Rows from block 6, named by matrix and row number. Rows with one number belong to one channel. Each number is 200 + 40 x the weight over its row's rms, rounded and kept within 0 to 999. All counts start at 0. After the name is the row's rms in percent of the matrix's.
# convs0: first 3x3 conv (model.decb.0.0.convs.0.weight, 96x192x3x3), inputs 80-89, a 3x3 kernel for each
# convs1: second 3x3 conv (model.decb.0.0.convs.1.weight, 96x96x3x3, transposed), outputs 80-89, a 3x3 kernel for each
convs0.13,167,207,168,172,244,184,125,244,231,154,226,206,192,208,198,176,198,202,178,224,228,210,226,229,210,206,209,196,163,121,148,243,225,175,263,254,235,190,207,195,202,237,223,175,216,206,246,219,225,207,181,199,176,162,184,157,110,158,231,202,108,242,233,173,135,127,158,87,142,182,76,176,181,176,199,173,212,231,216,173,188,161,104,68,126,9,80,143,50,163,160
convs0.14,243,159,148,155,172,164,158,202,202,193,159,171,156,161,177,154,190,200,185,196,204,212,198,210,221,211,228,236,147,183,148,185,185,174,218,225,210,194,200,196,195,194,195,201,208,217,204,201,210,194,202,212,194,196,199,139,154,152,183,174,180,203,212,207,196,246,251,208,236,241,216,250,246,193,197,199,183,188,204,201,214,235,145,210,218,173,212,203,213,230,223
convs0.15,057,252,259,247,256,242,243,218,223,212,229,238,225,237,230,233,216,217,216,199,203,193,209,195,193,205,202,200,226,246,218,222,230,221,200,206,202,207,202,201,205,202,205,195,209,202,209,220,225,215,213,221,206,210,201,243,241,235,242,245,239,211,221,219,223,233,213,230,231,227,210,219,205,210,208,203,205,201,203,201,200,195,254,271,260,238,265,248,200,202,197
convs0.16,190,200,202,182,211,204,185,223,222,203,184,187,170,186,193,171,186,194,174,203,213,217,202,211,221,211,221,231,183,197,187,210,221,183,238,247,225,197,197,192,202,195,194,206,204,202,218,219,219,217,217,211,212,214,207,190,206,185,210,219,194,223,235,219,207,255,246,218,247,221,193,234,209,189,188,188,193,187,193,203,205,212,172,224,204,177,205,168,182,206,183
convs0.17,102,151,175,156,173,184,177,98,118,109,188,176,170,185,176,177,144,133,138,211,213,203,215,209,201,203,195,190,193,199,199,171,186,186,137,142,144,203,206,203,198,196,198,197,202,202,217,216,210,193,184,181,177,171,166,166,167,160,174,172,182,112,114,123,185,177,167,179,201,174,159,151,132,204,199,203,206,203,203,202,193,198,157,170,133,146,147,118,93,97,35
convs0.18,065,240,232,230,232,240,229,217,210,200,229,229,217,233,224,227,216,209,205,210,202,201,212,202,198,211,208,198,228,224,213,229,226,214,210,200,194,202,206,203,197,197,201,198,203,197,217,225,217,199,210,211,196,194,195,239,224,221,228,233,216,204,212,198,226,229,204,228,230,223,209,208,204,207,204,200,206,197,197,207,206,200,225,248,233,233,241,232,182,196,171
convs0.19,063,256,242,227,239,245,232,210,211,208,225,234,224,228,233,222,213,215,211,204,200,195,204,202,203,202,200,205,237,236,222,222,244,213,203,205,191,196,206,196,198,200,196,200,204,199,220,215,234,206,210,211,199,202,192,226,237,214,222,242,218,210,214,210,227,223,225,226,233,221,186,212,196,205,206,196,202,206,194,201,192,197,238,252,249,232,245,240,176,169,169
convs0.20,050,236,248,229,231,225,232,204,198,194,229,234,220,222,227,230,217,202,214,209,210,208,209,212,212,203,206,203,195,211,189,203,204,205,194,194,184,203,212,208,211,207,197,205,210,200,223,213,220,212,211,220,199,206,215,227,219,218,225,228,214,203,203,195,231,243,211,233,243,217,215,207,207,211,215,203,207,202,218,201,213,199,250,253,243,239,243,232,174,182,158
convs0.21,064,232,225,222,207,221,212,175,167,172,227,222,223,216,213,200,195,200,183,208,213,204,212,212,210,209,208,205,192,204,197,191,199,196,172,166,180,213,211,207,211,204,206,200,205,204,211,216,224,214,209,214,199,202,195,214,218,216,206,215,213,180,171,190,217,222,213,212,230,211,147,204,156,209,207,200,208,212,208,206,208,201,223,239,234,180,216,191,142,144,141
convs0.22,178,170,175,176,177,182,172,211,207,194,173,177,170,172,184,160,187,187,175,199,201,206,200,202,209,208,218,218,174,185,184,197,213,199,228,243,226,195,195,193,202,204,198,209,214,213,217,213,215,209,208,203,189,192,193,161,179,187,181,194,190,212,222,210,186,231,241,205,238,231,200,254,247,188,188,183,192,189,188,206,212,218,169,201,199,174,207,193,195,227,206
convs0.23,063,232,244,238,221,225,215,184,183,184,228,225,227,220,220,216,198,195,193,221,215,206,216,210,206,205,209,200,206,207,203,209,203,207,195,187,187,204,214,204,197,202,199,202,205,210,205,215,210,206,213,208,192,195,196,224,241,224,210,226,217,192,155,188,232,225,216,216,225,216,191,212,197,220,214,223,216,207,205,210,206,214,246,262,239,231,238,217,158,128,135
convs0.24,029,239,192,166,247,253,170,161,171,151,210,218,216,204,210,191,220,178,192,169,167,187,184,188,187,196,171,197,276,259,250,256,275,223,237,230,206,170,175,169,189,175,165,178,172,159,183,161,165,170,155,168,158,141,155,275,188,197,228,236,181,204,189,174,177,270,357,172,281,300,182,276,305,179,218,210,195,177,177,182,164,180,90,192,289,119,243,236,221,235,179
convs0.25,020,206,207,168,197,232,183,196,217,197,176,185,168,173,155,175,172,194,157,149,170,197,161,168,200,176,179,203,215,228,230,214,211,204,202,211,197,202,188,175,191,176,160,168,192,181,170,189,159,183,154,152,154,118,115,230,220,182,203,243,206,199,217,187,177,231,280,159,234,313,189,233,251,188,184,202,179,170,180,201,192,215,87,197,245,140,196,236,155,216,179
convs0.26,044,191,165,196,205,214,208,161,159,186,206,189,211,216,201,217,202,193,207,180,193,190,191,202,192,182,186,188,233,220,218,248,253,260,251,238,242,192,188,169,189,186,184,189,176,173,196,189,166,184,147,144,159,153,146,186,190,180,213,230,214,206,183,202,187,228,284,205,254,277,171,192,214,191,193,189,190,184,196,186,164,171,118,140,224,161,200,234,173,199,164
convs0.27,060,175,152,149,237,172,140,214,194,139,189,197,180,206,192,173,197,205,176,154,163,201,158,170,190,140,150,170,226,221,195,255,228,199,246,253,213,199,175,174,177,173,164,127,121,136,197,187,178,191,195,213,164,163,199,171,138,148,211,175,146,227,215,164,220,278,240,247,273,251,209,252,218,184,167,160,169,163,141,120,118,115,155,224,179,148,181,139,187,192,127
convs0.28,031,209,202,178,224,212,152,234,271,194,214,216,210,216,217,187,206,240,226,200,188,201,202,202,197,201,192,201,231,252,220,220,223,199,195,225,200,196,205,175,185,186,177,202,197,184,209,222,203,181,174,181,174,165,172,213,211,175,208,220,184,204,242,198,109,137,171,104,180,234,145,214,230,188,209,182,204,215,171,207,207,180,82,158,213,98,195,212,190,263,213
convs0.29,023,169,182,141,172,180,154,200,207,174,165,154,174,191,189,172,194,191,177,155,183,187,150,188,167,146,182,203,172,204,173,160,180,164,177,206,198,171,183,172,198,180,171,186,179,185,186,187,195,171,168,171,164,144,176,155,192,162,157,185,166,164,224,186,182,198,238,195,226,252,192,221,268,156,174,179,191,180,192,193,185,194,62,127,165,101,160,175,165,210,236
convs0.30,035,189,187,175,206,204,191,201,207,218,186,165,212,204,186,184,208,186,220,187,192,184,185,194,194,193,195,204,197,175,183,175,207,178,177,188,200,182,188,197,186,181,185,185,170,178,192,188,172,165,179,141,150,156,116,200,190,158,183,206,168,199,197,218,165,150,189,130,173,200,146,153,163,168,184,167,159,174,145,189,163,178,87,138,235,114,214,201,201,204,187
convs0.31,026,172,184,160,168,197,188,179,183,181,209,197,217,206,215,207,215,218,209,179,196,195,175,189,189,199,198,212,193,198,183,186,201,181,191,192,174,163,178,183,191,179,176,184,165,172,208,186,191,183,142,151,149,138,160,162,199,183,186,199,177,192,194,192,120,186,211,172,216,235,156,203,201,178,178,187,193,178,182,194,188,200,35,83,191,74,164,201,139,210,196
convs0.32,020,211,225,166,200,214,165,188,212,193,214,184,196,201,162,136,200,187,181,184,167,158,164,189,176,165,177,204,199,235,190,183,199,197,219,201,190,204,196,173,181,202,191,194,176,198,181,176,189,150,169,164,160,146,127,205,213,190,193,219,198,193,207,186,169,188,254,180,243,276,184,240,276,184,198,198,175,204,182,187,176,198,74,179,269,98,192,237,142,199,233
convs0.33,107,201,194,182,232,234,222,235,244,237,175,165,164,183,183,179,185,189,193,186,202,204,180,195,184,168,174,172,195,190,184,204,215,213,230,239,233,174,181,187,170,184,183,182,184,181,213,217,216,215,206,216,196,194,211,213,200,181,231,230,218,248,240,238,186,183,197,186,199,205,183,191,205,180,192,188,187,178,186,194,176,157,153,171,188,151,195,197,179,206,200
convs0.34,040,239,202,186,256,207,161,225,217,200,233,215,203,228,199,198,232,216,234,190,180,179,189,195,174,185,197,189,244,209,199,207,204,176,182,180,157,188,201,193,179,190,187,180,195,182,198,188,183,152,169,162,165,155,171,242,212,183,222,216,157,208,206,177,177,201,212,155,219,213,162,197,196,195,200,192,193,187,178,199,194,179,182,246,287,176,250,265,236,269,211
convs0.35,204,207,206,151,233,245,178,192,209,161,205,218,203,196,214,210,168,181,191,214,205,176,206,200,175,192,186,182,199,214,185,219,237,207,189,210,189,188,254,264,177,256,268,146,181,194,159,149,171,168,170,194,197,205,227,195,196,163,218,231,189,198,217,188,142,171,240,127,204,291,146,206,263,244,331,269,264,335,231,173,169,134,111,156,225,120,213,268,169,247,255
convs0.36,035,271,230,203,242,229,170,251,238,180,211,209,206,218,234,203,224,212,208,169,182,192,180,199,207,182,196,187,198,220,183,193,213,171,211,213,182,178,187,191,176,173,171,181,186,182,173,175,167,186,192,196,159,169,187,211,237,205,225,226,182,245,221,165,114,220,235,146,256,233,158,218,189,198,220,230,181,164,138,209,196,209,77,200,225,169,224,187,179,190,95
convs0.37,120,230,230,154,208,237,175,141,170,147,228,215,225,194,195,194,167,162,186,201,204,185,202,200,184,201,196,202,213,230,184,213,219,179,149,141,147,203,262,251,170,192,205,172,147,167,137,147,145,157,160,184,202,211,229,221,243,174,221,231,186,171,188,175,91,202,281,153,244,256,156,188,220,268,271,248,203,203,167,138,144,109,65,220,289,146,289,271,233,278,212
convs0.38,068,225,207,152,228,271,208,169,196,187,219,209,213,203,190,195,189,189,202,200,210,190,208,206,193,207,205,201,259,255,202,250,258,229,203,209,197,192,222,233,169,199,208,181,180,181,192,169,186,179,171,191,198,192,215,220,208,167,247,250,213,199,205,205,125,194,267,162,240,270,142,211,283,211,243,249,193,228,186,174,176,134,52,135,256,44,232,320,190,268,264
convs0.39,034,230,235,179,237,228,176,212,220,196,232,220,203,221,211,206,224,189,208,215,201,197,195,202,209,208,219,203,245,232,211,229,244,219,201,219,203,187,224,217,198,207,218,186,186,183,205,198,208,193,191,204,201,190,197,235,242,192,256,254,212,219,284,209,137,204,259,159,233,269,149,232,273,217,227,238,222,227,202,207,195,176,66,162,271,97,245,283,163,284,250
convs0.40,097,231,218,164,238,268,201,180,193,180,213,212,208,202,191,196,180,153,182,199,202,189,199,198,190,197,195,200,222,229,184,211,243,207,164,187,167,189,220,230,171,205,223,175,173,189,170,170,166,166,167,170,186,186,202,220,220,166,229,272,202,202,216,205,69,153,267,28,219,382,100,227,326,207,240,256,229,229,231,174,173,138,64,146,244,50,250,323,194,296,286
convs0.41,048,239,222,179,251,277,192,221,241,214,217,204,210,211,213,194,205,196,217,200,208,197,199,205,197,191,198,199,229,198,171,232,220,199,205,204,195,209,223,215,180,216,204,192,186,185,199,202,206,191,175,196,190,183,212,244,197,173,256,240,198,252,236,242,92,196,270,81,271,343,129,239,287,202,240,215,206,229,183,184,164,166,59,152,268,86,239,253,188,310,227
convs0.42,060,234,207,134,232,223,133,191,231,150,225,216,209,211,203,207,207,190,206,202,203,185,209,202,177,200,198,195,262,254,196,279,275,210,227,253,192,199,231,227,195,219,214,172,183,188,179,195,174,184,163,190,180,192,201,231,200,141,230,222,140,211,240,181,125,192,246,153,233,269,142,232,274,217,257,230,214,245,193,182,180,166,42,163,261,57,271,327,177,298,275
convs0.43,086,230,213,155,266,243,159,186,198,160,217,216,205,202,206,200,172,182,173,209,200,175,199,199,176,193,192,177,246,253,200,259,235,208,209,213,187,202,228,229,187,220,230,178,185,184,164,150,161,179,169,195,204,211,231,235,205,115,247,251,175,209,214,184,147,171,266,137,234,291,155,231,269,213,292,211,214,243,189,175,125,158,0,97,260,21,225,313,154,273,280
convs0.44,030,236,231,197,231,233,169,229,243,205,212,202,203,224,188,192,200,213,208,184,190,184,203,208,202,199,216,207,262,268,220,241,235,216,218,218,196,223,196,212,213,207,202,201,192,182,191,200,204,190,192,193,178,190,185,267,242,215,220,237,196,225,243,222,163,209,209,161,232,231,191,242,246,209,215,196,188,194,193,203,198,200,102,172,216,115,201,225,176,223,232
convs0.45,115,253,254,161,224,233,182,151,155,150,208,216,203,192,193,195,182,154,185,199,205,187,200,197,184,199,197,196,220,229,200,196,216,189,171,152,168,192,267,286,171,197,210,162,147,165,169,163,175,186,171,197,205,209,225,247,257,175,218,241,199,167,173,182,118,193,303,147,219,278,144,182,238,243,344,269,191,195,168,124,77,79,89,167,251,142,234,259,203,234,218
convs0.46,165,211,165,138,258,214,134,240,232,150,225,212,214,226,219,210,209,198,209,197,186,172,196,185,168,181,176,175,204,187,166,239,225,181,216,228,181,199,233,217,206,264,243,157,196,194,184,182,186,152,171,193,178,190,220,185,145,154,240,215,160,225,246,175,139,196,225,153,285,290,145,279,284,251,261,215,284,288,200,189,183,128,80,157,221,112,227,252,185,278,238
convs0.47,068,224,213,190,242,230,200,261,300,243,226,206,196,232,217,217,251,248,254,204,200,182,195,206,179,204,194,191,242,224,212,240,225,208,225,235,209,195,206,215,180,203,207,165,186,184,178,175,189,159,162,166,164,161,188,213,214,156,223,224,195,257,258,243,180,179,178,143,210,198,164,190,169,200,244,204,203,221,191,180,151,161,80,127,181,138,233,223,241,298,244
convs0.48,059,227,218,163,259,237,172,187,222,185,216,216,201,201,197,204,183,187,191,192,196,186,195,193,186,194,194,185,218,212,192,231,224,203,187,201,186,174,221,223,180,214,223,161,174,189,174,166,163,160,149,153,178,172,189,205,191,139,233,228,184,211,210,200,90,72,210,73,172,299,77,174,305,202,264,216,212,238,224,191,181,169,102,123,192,0,142,251,142,238,264
convs0.49,121,215,200,127,239,254,174,182,206,158,204,214,198,194,202,193,165,182,181,203,201,187,197,197,180,196,187,192,205,205,162,215,224,193,168,190,168,190,229,229,167,224,243,161,173,188,161,150,150,153,164,164,193,192,218,202,186,154,241,237,188,195,221,196,112,147,226,70,173,300,83,183,273,217,237,247,218,283,206,155,175,113,55,87,215,33,188,273,146,278,276
convs0.50,028,232,215,149,225,235,144,212,215,161,199,204,180,172,201,194,201,214,187,186,194,168,190,206,178,192,193,187,258,256,223,242,242,228,209,205,193,195,217,220,191,221,201,199,195,172,160,184,169,131,171,173,173,200,179,252,226,146,273,230,160,242,237,182,152,186,203,157,206,245,166,189,204,203,221,200,203,213,173,193,155,170,0,95,196,0,175,218,121,208,203
convs1.13,176,215,234,216,188,202,194,168,156,162,248,289,242,177,207,175,129,146,162,181,196,190,184,193,185,187,185,185,183,207,189,176,190,169,170,161,146,241,234,231,225,247,240,174,196,208,197,226,215,186,202,193,168,152,146,230,267,217,164,201,173,106,140,151,208,239,221,184,205,192,177,170,167,174,151,205,229,197,233,287,274,273,213,195,234,222,211,255,217,207,247
convs1.14,369,250,244,246,245,251,243,232,225,228,250,250,257,245,235,245,228,220,229,180,188,188,176,185,186,187,195,194,194,201,199,193,204,198,191,202,199,253,247,250,247,234,243,237,224,230,245,235,240,222,212,216,222,209,216,262,248,260,250,236,244,236,216,228,232,232,236,218,215,223,217,215,223,174,178,178,179,191,187,186,195,190,204,197,204,199,190,198,189,182,186
convs1.15,030,213,217,215,221,221,219,216,199,218,135,117,112,147,168,135,141,126,82,293,271,305,255,271,247,242,246,258,188,218,205,198,214,195,180,213,203,190,192,178,175,192,165,164,150,132,286,267,250,242,251,233,216,213,199,142,158,136,145,150,153,102,105,104,264,257,253,244,251,229,234,236,211,223,223,248,209,191,186,210,195,223,212,196,190,206,192,184,200,194,193
convs1.16,241,251,242,253,240,227,237,226,212,223,239,229,258,240,223,242,223,202,227,184,188,192,175,183,185,186,193,195,192,196,198,189,192,199,191,196,198,247,248,246,244,230,239,223,211,220,260,231,256,233,207,226,226,199,219,236,226,238,228,217,223,219,204,213,240,229,250,220,210,231,220,205,231,188,199,189,181,201,191,195,208,204,198,189,197,192,188,196,184,178,188
convs1.17,068,180,175,185,199,210,203,192,201,201,202,172,131,267,255,199,246,230,175,263,273,276,240,243,251,237,243,242,185,212,220,186,202,205,170,190,197,189,186,177,202,201,186,187,184,180,235,242,237,228,233,223,214,228,224,181,166,150,222,207,186,185,177,167,268,274,251,257,266,244,244,259,232,213,219,223,171,167,180,210,208,224,245,219,211,236,221,218,252,230,236
convs1.18,038,211,214,213,212,209,213,195,206,203,138,149,105,191,182,151,156,151,107,278,280,293,256,259,254,229,237,246,204,215,232,195,197,215,178,205,206,190,188,169,189,173,163,161,163,155,275,251,255,240,227,240,230,224,225,164,175,165,179,192,168,141,143,141,281,293,281,247,260,246,230,243,235,227,211,224,195,176,193,207,199,210,213,197,184,213,203,197,203,198,198
convs1.19,034,203,194,228,212,204,216,209,205,198,145,125,99,172,168,129,147,149,104,290,294,283,258,261,275,231,235,257,208,205,223,199,219,225,184,180,205,187,181,166,183,175,168,171,153,137,268,244,255,249,251,225,238,228,223,159,165,136,182,190,154,133,126,114,293,285,266,260,269,244,238,259,235,207,218,207,213,191,199,196,204,213,211,172,191,200,201,187,211,206,176
convs1.20,036,219,199,234,205,197,218,178,192,187,117,125,129,145,138,138,85,92,69,236,226,253,201,222,224,205,211,240,197,201,208,191,196,218,157,198,190,205,199,193,196,183,164,147,129,124,279,252,256,252,222,213,227,199,200,159,167,168,144,164,168,87,113,111,265,252,249,237,218,216,223,226,200,229,217,224,218,216,211,237,227,234,209,176,191,197,208,188,182,187,185
convs1.21,043,199,188,205,199,170,198,202,156,190,126,128,131,136,147,139,87,98,84,214,242,234,214,226,242,213,240,247,176,198,215,175,205,208,178,184,200,213,207,198,182,171,166,138,114,125,262,258,231,235,224,200,214,192,183,144,177,169,151,162,168,95,117,120,257,269,242,256,234,222,218,210,190,242,221,232,220,228,216,263,257,249,207,205,202,213,190,185,201,188,184
convs1.22,193,245,233,239,226,217,222,215,205,213,243,244,256,228,214,234,202,195,210,185,202,201,176,194,193,187,204,203,194,222,206,193,220,207,189,211,204,257,246,258,237,225,236,207,191,205,290,259,270,259,235,238,233,202,211,232,233,234,224,215,223,207,194,204,262,264,263,253,224,240,231,225,234,181,158,186,174,176,181,207,208,218,216,200,211,213,196,209,202,191,198
convs1.23,043,217,221,231,210,197,214,199,180,185,114,119,131,143,152,146,114,114,107,232,249,251,230,221,254,227,226,235,189,217,219,190,216,217,183,211,209,213,207,193,185,184,182,149,135,128,293,280,272,254,230,232,227,212,198,142,152,166,154,152,160,82,90,105,265,274,256,248,240,230,236,230,221,237,237,230,217,200,204,239,230,238,221,202,186,197,197,196,208,184,182
convs1.24,024,237,214,247,227,206,225,197,204,205,218,294,281,259,299,258,168,221,155,252,233,224,243,231,275,223,209,229,230,241,256,254,266,269,227,251,237,283,274,278,237,239,235,224,223,213,242,254,247,199,213,258,208,214,213,256,248,260,244,249,254,215,210,209,238,256,299,195,262,259,190,227,214,228,241,251,209,218,253,269,255,259,211,207,204,207,190,183,192,189,182
convs1.25,017,225,222,178,230,217,210,215,219,227,286,290,279,256,292,306,164,206,250,255,266,253,225,268,255,243,225,225,252,218,232,271,234,232,200,226,234,246,233,218,237,224,229,215,195,236,232,262,259,229,233,235,204,206,225,239,246,269,195,219,208,206,213,237,268,275,253,265,256,275,217,231,237,191,234,217,209,197,211,274,236,206,232,216,229,221,201,218,190,199,223
convs1.26,039,212,232,224,205,216,223,186,182,200,208,316,286,217,262,243,154,180,203,261,281,218,245,253,218,221,233,163,253,271,273,245,283,269,227,251,231,272,263,281,240,230,244,216,230,225,244,250,272,234,231,230,194,209,204,255,265,238,242,263,213,208,225,196,261,315,302,218,283,266,190,213,215,283,229,249,286,248,267,325,292,290,201,202,225,207,203,223,195,189,204
convs1.27,081,228,233,218,208,212,205,197,178,178,198,305,259,188,276,218,133,139,132,245,239,219,221,222,209,226,209,178,255,256,235,249,262,234,229,228,204,326,348,342,261,301,286,217,261,235,238,252,232,209,230,207,222,199,177,260,330,291,245,303,268,187,199,191,231,237,231,209,213,211,213,198,176,253,195,243,240,188,218,307,326,280,232,213,215,197,182,197,177,173,178
convs1.28,019,213,212,226,194,216,239,213,175,235,263,259,220,297,255,221,311,260,253,249,261,254,219,222,194,220,247,229,216,196,218,215,201,217,217,176,213,185,180,164,182,191,194,196,215,201,190,239,220,200,241,211,206,211,202,213,200,187,223,208,218,235,221,217,251,255,266,200,248,242,231,218,237,157,172,172,144,159,162,165,180,165,181,200,187,178,201,205,195,175,199
convs1.29,013,237,245,229,216,244,211,219,202,206,290,274,257,265,265,311,189,243,274,251,256,258,251,229,246,242,249,212,246,258,227,247,240,249,215,219,236,256,255,251,251,215,224,257,218,238,266,260,243,219,227,239,183,254,256,257,241,260,249,238,228,207,268,269,271,286,291,255,269,259,224,231,265,209,251,244,222,251,190,259,262,209,203,183,197,196,185,226,165,174,220
convs1.30,019,223,254,255,204,199,232,165,188,201,284,245,264,256,296,221,241,244,222,258,260,208,243,250,182,243,240,177,202,229,229,205,231,205,188,244,216,231,195,229,238,246,229,216,228,228,232,239,261,206,234,244,201,223,266,292,278,192,290,305,213,254,261,211,219,256,273,212,252,254,197,245,241,205,209,225,210,213,184,248,232,251,218,215,248,208,223,243,201,214,253
convs1.31,016,251,243,271,237,235,224,192,235,222,264,271,276,234,260,260,180,197,278,274,286,237,249,254,213,240,241,204,228,266,239,231,244,250,214,229,242,261,235,243,236,202,248,254,245,215,227,251,284,220,216,253,201,194,223,277,252,200,296,252,183,224,236,236,246,263,324,227,253,288,184,247,263,188,200,212,235,205,234,249,213,214,192,218,224,199,201,237,191,207,230
convs1.32,016,230,252,237,240,255,246,225,219,221,279,316,248,281,254,247,216,246,264,266,262,272,268,237,233,228,226,247,254,283,260,245,234,255,203,245,245,231,251,210,206,226,208,231,182,213,266,262,234,235,224,225,198,220,200,295,298,254,254,237,252,209,242,258,240,273,297,255,261,259,224,219,254,204,205,210,226,218,239,262,246,205,209,212,208,174,185,208,205,218,223
convs1.33,114,230,204,216,214,176,192,201,164,185,203,208,186,185,178,174,135,118,151,238,238,230,235,229,226,218,219,231,219,199,203,207,193,199,205,181,198,243,248,268,212,219,230,186,194,195,251,248,238,237,225,213,212,197,197,171,205,224,159,185,212,116,139,180,249,243,220,237,223,208,211,198,198,244,269,257,252,280,257,291,315,277,173,181,180,158,173,181,137,152,167
convs1.34,032,193,226,229,195,206,228,175,179,211,263,277,208,283,317,221,265,253,216,204,229,199,213,219,198,218,229,226,181,204,197,165,186,191,174,188,204,189,180,190,204,192,181,218,213,213,202,221,225,170,211,232,178,203,236,226,230,148,262,234,168,249,242,201,187,225,239,202,238,258,173,222,249,137,146,149,149,132,160,193,190,191,171,168,197,177,180,192,198,203,214
convs1.35,191,233,241,229,250,261,240,239,249,227,233,253,180,268,262,152,209,171,115,202,211,206,219,230,220,214,223,216,215,230,230,231,253,238,222,234,220,206,182,199,215,182,181,226,214,196,193,211,209,218,239,224,218,230,209,246,247,169,268,268,164,212,199,143,197,216,205,207,230,212,195,207,197,161,169,231,135,140,222,185,191,242,164,160,186,145,145,181,174,182,210
convs1.36,044,212,210,190,194,202,201,186,188,180,200,270,225,230,317,217,194,219,177,238,252,240,210,219,221,217,199,182,252,274,258,249,264,248,233,258,226,309,316,326,290,293,303,225,242,237,248,257,246,198,224,220,204,194,184,273,295,281,266,275,262,231,252,241,229,246,244,199,224,209,191,203,174,332,268,324,263,247,286,289,292,312,211,214,213,196,199,203,181,189,202
convs1.37,107,195,193,202,224,239,221,220,240,216,138,171,155,271,313,183,235,210,100,182,183,187,202,222,212,205,236,211,186,189,197,213,230,224,216,235,215,212,206,217,193,169,184,203,197,184,155,162,175,182,214,200,199,231,198,168,180,165,253,261,174,218,231,156,163,167,178,180,211,197,185,210,193,217,218,236,152,148,220,172,166,226,207,200,212,162,160,187,166,176,197
convs1.38,052,213,210,198,197,225,194,190,208,183,235,232,192,276,247,160,206,165,131,188,200,198,217,238,196,213,234,185,199,208,202,206,220,204,200,219,187,225,206,248,211,186,206,211,189,194,181,203,191,193,211,189,188,206,173,222,208,188,247,236,174,210,204,182,188,206,192,188,218,183,175,195,160,187,198,243,138,175,247,213,210,240,204,199,220,174,190,207,177,187,208
convs1.39,025,232,207,217,210,234,198,207,213,185,253,305,239,255,275,197,218,193,162,185,206,205,200,229,187,184,211,187,224,218,238,215,224,226,210,205,194,218,225,228,208,208,195,231,209,195,166,191,172,184,222,183,182,204,166,246,272,243,267,248,208,233,211,202,156,204,203,166,215,188,163,183,172,199,207,197,187,191,207,217,208,204,190,179,212,167,166,221,198,183,204
convs1.40,077,208,220,199,227,243,197,209,223,191,256,224,155,328,244,125,240,146,103,190,196,185,209,237,196,209,226,193,201,207,200,209,228,202,207,212,188,201,196,218,208,177,193,206,194,197,177,188,176,192,217,173,193,207,179,234,206,162,278,238,141,216,188,160,180,193,173,191,210,175,173,187,164,179,202,222,147,175,226,178,195,220,188,193,210,169,174,200,184,195,196
convs1.41,042,217,227,206,200,209,190,192,190,192,225,312,232,269,313,175,154,161,148,214,234,217,221,221,209,213,217,180,236,248,228,207,249,211,205,217,208,266,250,301,235,218,240,215,217,235,186,218,235,173,213,208,180,189,173,243,252,230,235,261,213,201,199,195,205,256,236,189,223,232,163,195,174,228,194,308,198,197,281,303,242,309,222,223,240,206,204,228,197,199,214
convs1.42,040,217,236,207,194,231,214,191,189,192,259,283,201,262,256,171,200,174,132,185,215,195,209,223,207,195,200,192,211,236,215,214,256,221,192,221,196,219,199,216,193,186,183,202,189,186,176,223,198,179,222,200,174,204,186,251,252,210,246,261,195,201,213,169,197,218,200,177,217,196,152,173,178,162,170,248,170,165,226,208,213,240,205,202,209,181,183,217,187,189,209
convs1.43,070,207,207,207,214,246,215,208,217,203,226,246,174,279,277,151,222,186,124,187,209,199,208,242,216,205,226,207,194,215,213,210,240,222,204,219,207,213,195,194,206,188,183,202,198,187,165,195,193,187,218,199,189,210,187,222,245,175,265,271,163,217,206,156,175,194,186,180,207,193,174,188,177,177,187,246,144,149,221,184,198,234,197,197,206,178,171,197,183,189,199
convs1.44,014,235,186,211,231,231,248,191,226,238,284,267,272,240,229,215,193,231,224,229,231,240,232,243,251,257,248,206,217,245,182,218,242,237,221,251,209,241,197,185,198,229,217,222,170,209,230,223,228,251,261,247,226,221,228,240,251,238,220,250,227,189,205,215,251,227,218,224,247,258,189,232,231,176,206,234,204,176,202,208,180,173,216,202,174,195,156,176,198,177,193
convs1.45,103,196,199,200,217,226,203,217,224,206,170,179,165,287,278,175,248,200,119,183,186,191,206,223,201,213,234,213,191,194,203,216,226,212,215,224,210,219,213,233,199,167,192,213,191,188,171,175,184,190,217,193,212,223,196,194,188,190,243,240,176,225,215,172,180,181,187,193,207,188,195,211,189,213,232,249,122,147,242,133,157,242,208,205,212,167,172,197,174,186,198
convs1.46,156,203,229,226,196,235,228,199,203,203,198,306,217,193,284,138,143,152,115,193,222,215,199,228,229,191,199,205,198,226,233,196,227,234,192,198,200,206,174,149,215,219,174,198,212,201,166,204,209,180,228,223,187,192,186,195,262,191,188,247,180,145,177,158,173,214,220,166,215,217,159,163,168,188,126,199,203,128,201,262,226,242,188,166,179,182,173,192,199,195,208
convs1.47,062,186,204,194,162,194,194,163,189,187,219,278,183,292,316,176,269,223,151,222,224,210,204,214,186,195,196,179,193,204,213,168,188,194,173,181,188,173,168,181,200,199,185,220,236,237,178,201,225,152,202,202,171,199,198,228,215,188,244,227,182,235,213,193,199,223,224,170,212,212,191,203,214,140,152,184,148,141,193,187,192,218,177,185,196,177,195,212,187,196,213
convs1.48,033,197,212,197,225,232,187,210,212,187,242,220,150,290,219,136,232,163,140,186,198,192,200,237,191,190,206,183,199,207,192,209,220,187,206,205,187,209,197,207,206,179,181,213,194,195,169,185,176,195,211,182,187,188,160,242,219,157,249,219,170,208,192,171,184,197,181,171,200,164,160,157,170,168,199,221,170,168,200,175,189,198,188,191,208,183,192,214,196,200,207
convs1.49,074,212,219,204,229,252,211,212,222,202,233,234,155,274,250,135,217,167,126,193,207,195,216,239,202,207,224,201,202,212,203,206,221,209,197,213,189,201,185,203,201,182,183,205,200,192,170,191,173,187,218,189,191,199,178,226,218,142,271,252,159,210,191,154,181,191,175,181,201,184,178,187,173,168,183,224,146,149,231,184,188,223,185,188,202,173,179,196,184,186,206
convs1.50,016,226,210,200,242,236,213,197,218,200,177,237,199,252,312,180,240,201,141,177,182,186,204,217,173,189,198,186,195,237,232,197,218,210,161,203,177,204,200,185,205,194,182,223,211,199,184,168,170,168,200,204,224,198,175,184,234,185,246,301,196,238,239,184,179,148,208,173,182,167,218,180,165,188,190,209,148,184,214,172,186,205,173,182,194,204,175,197,197,184,197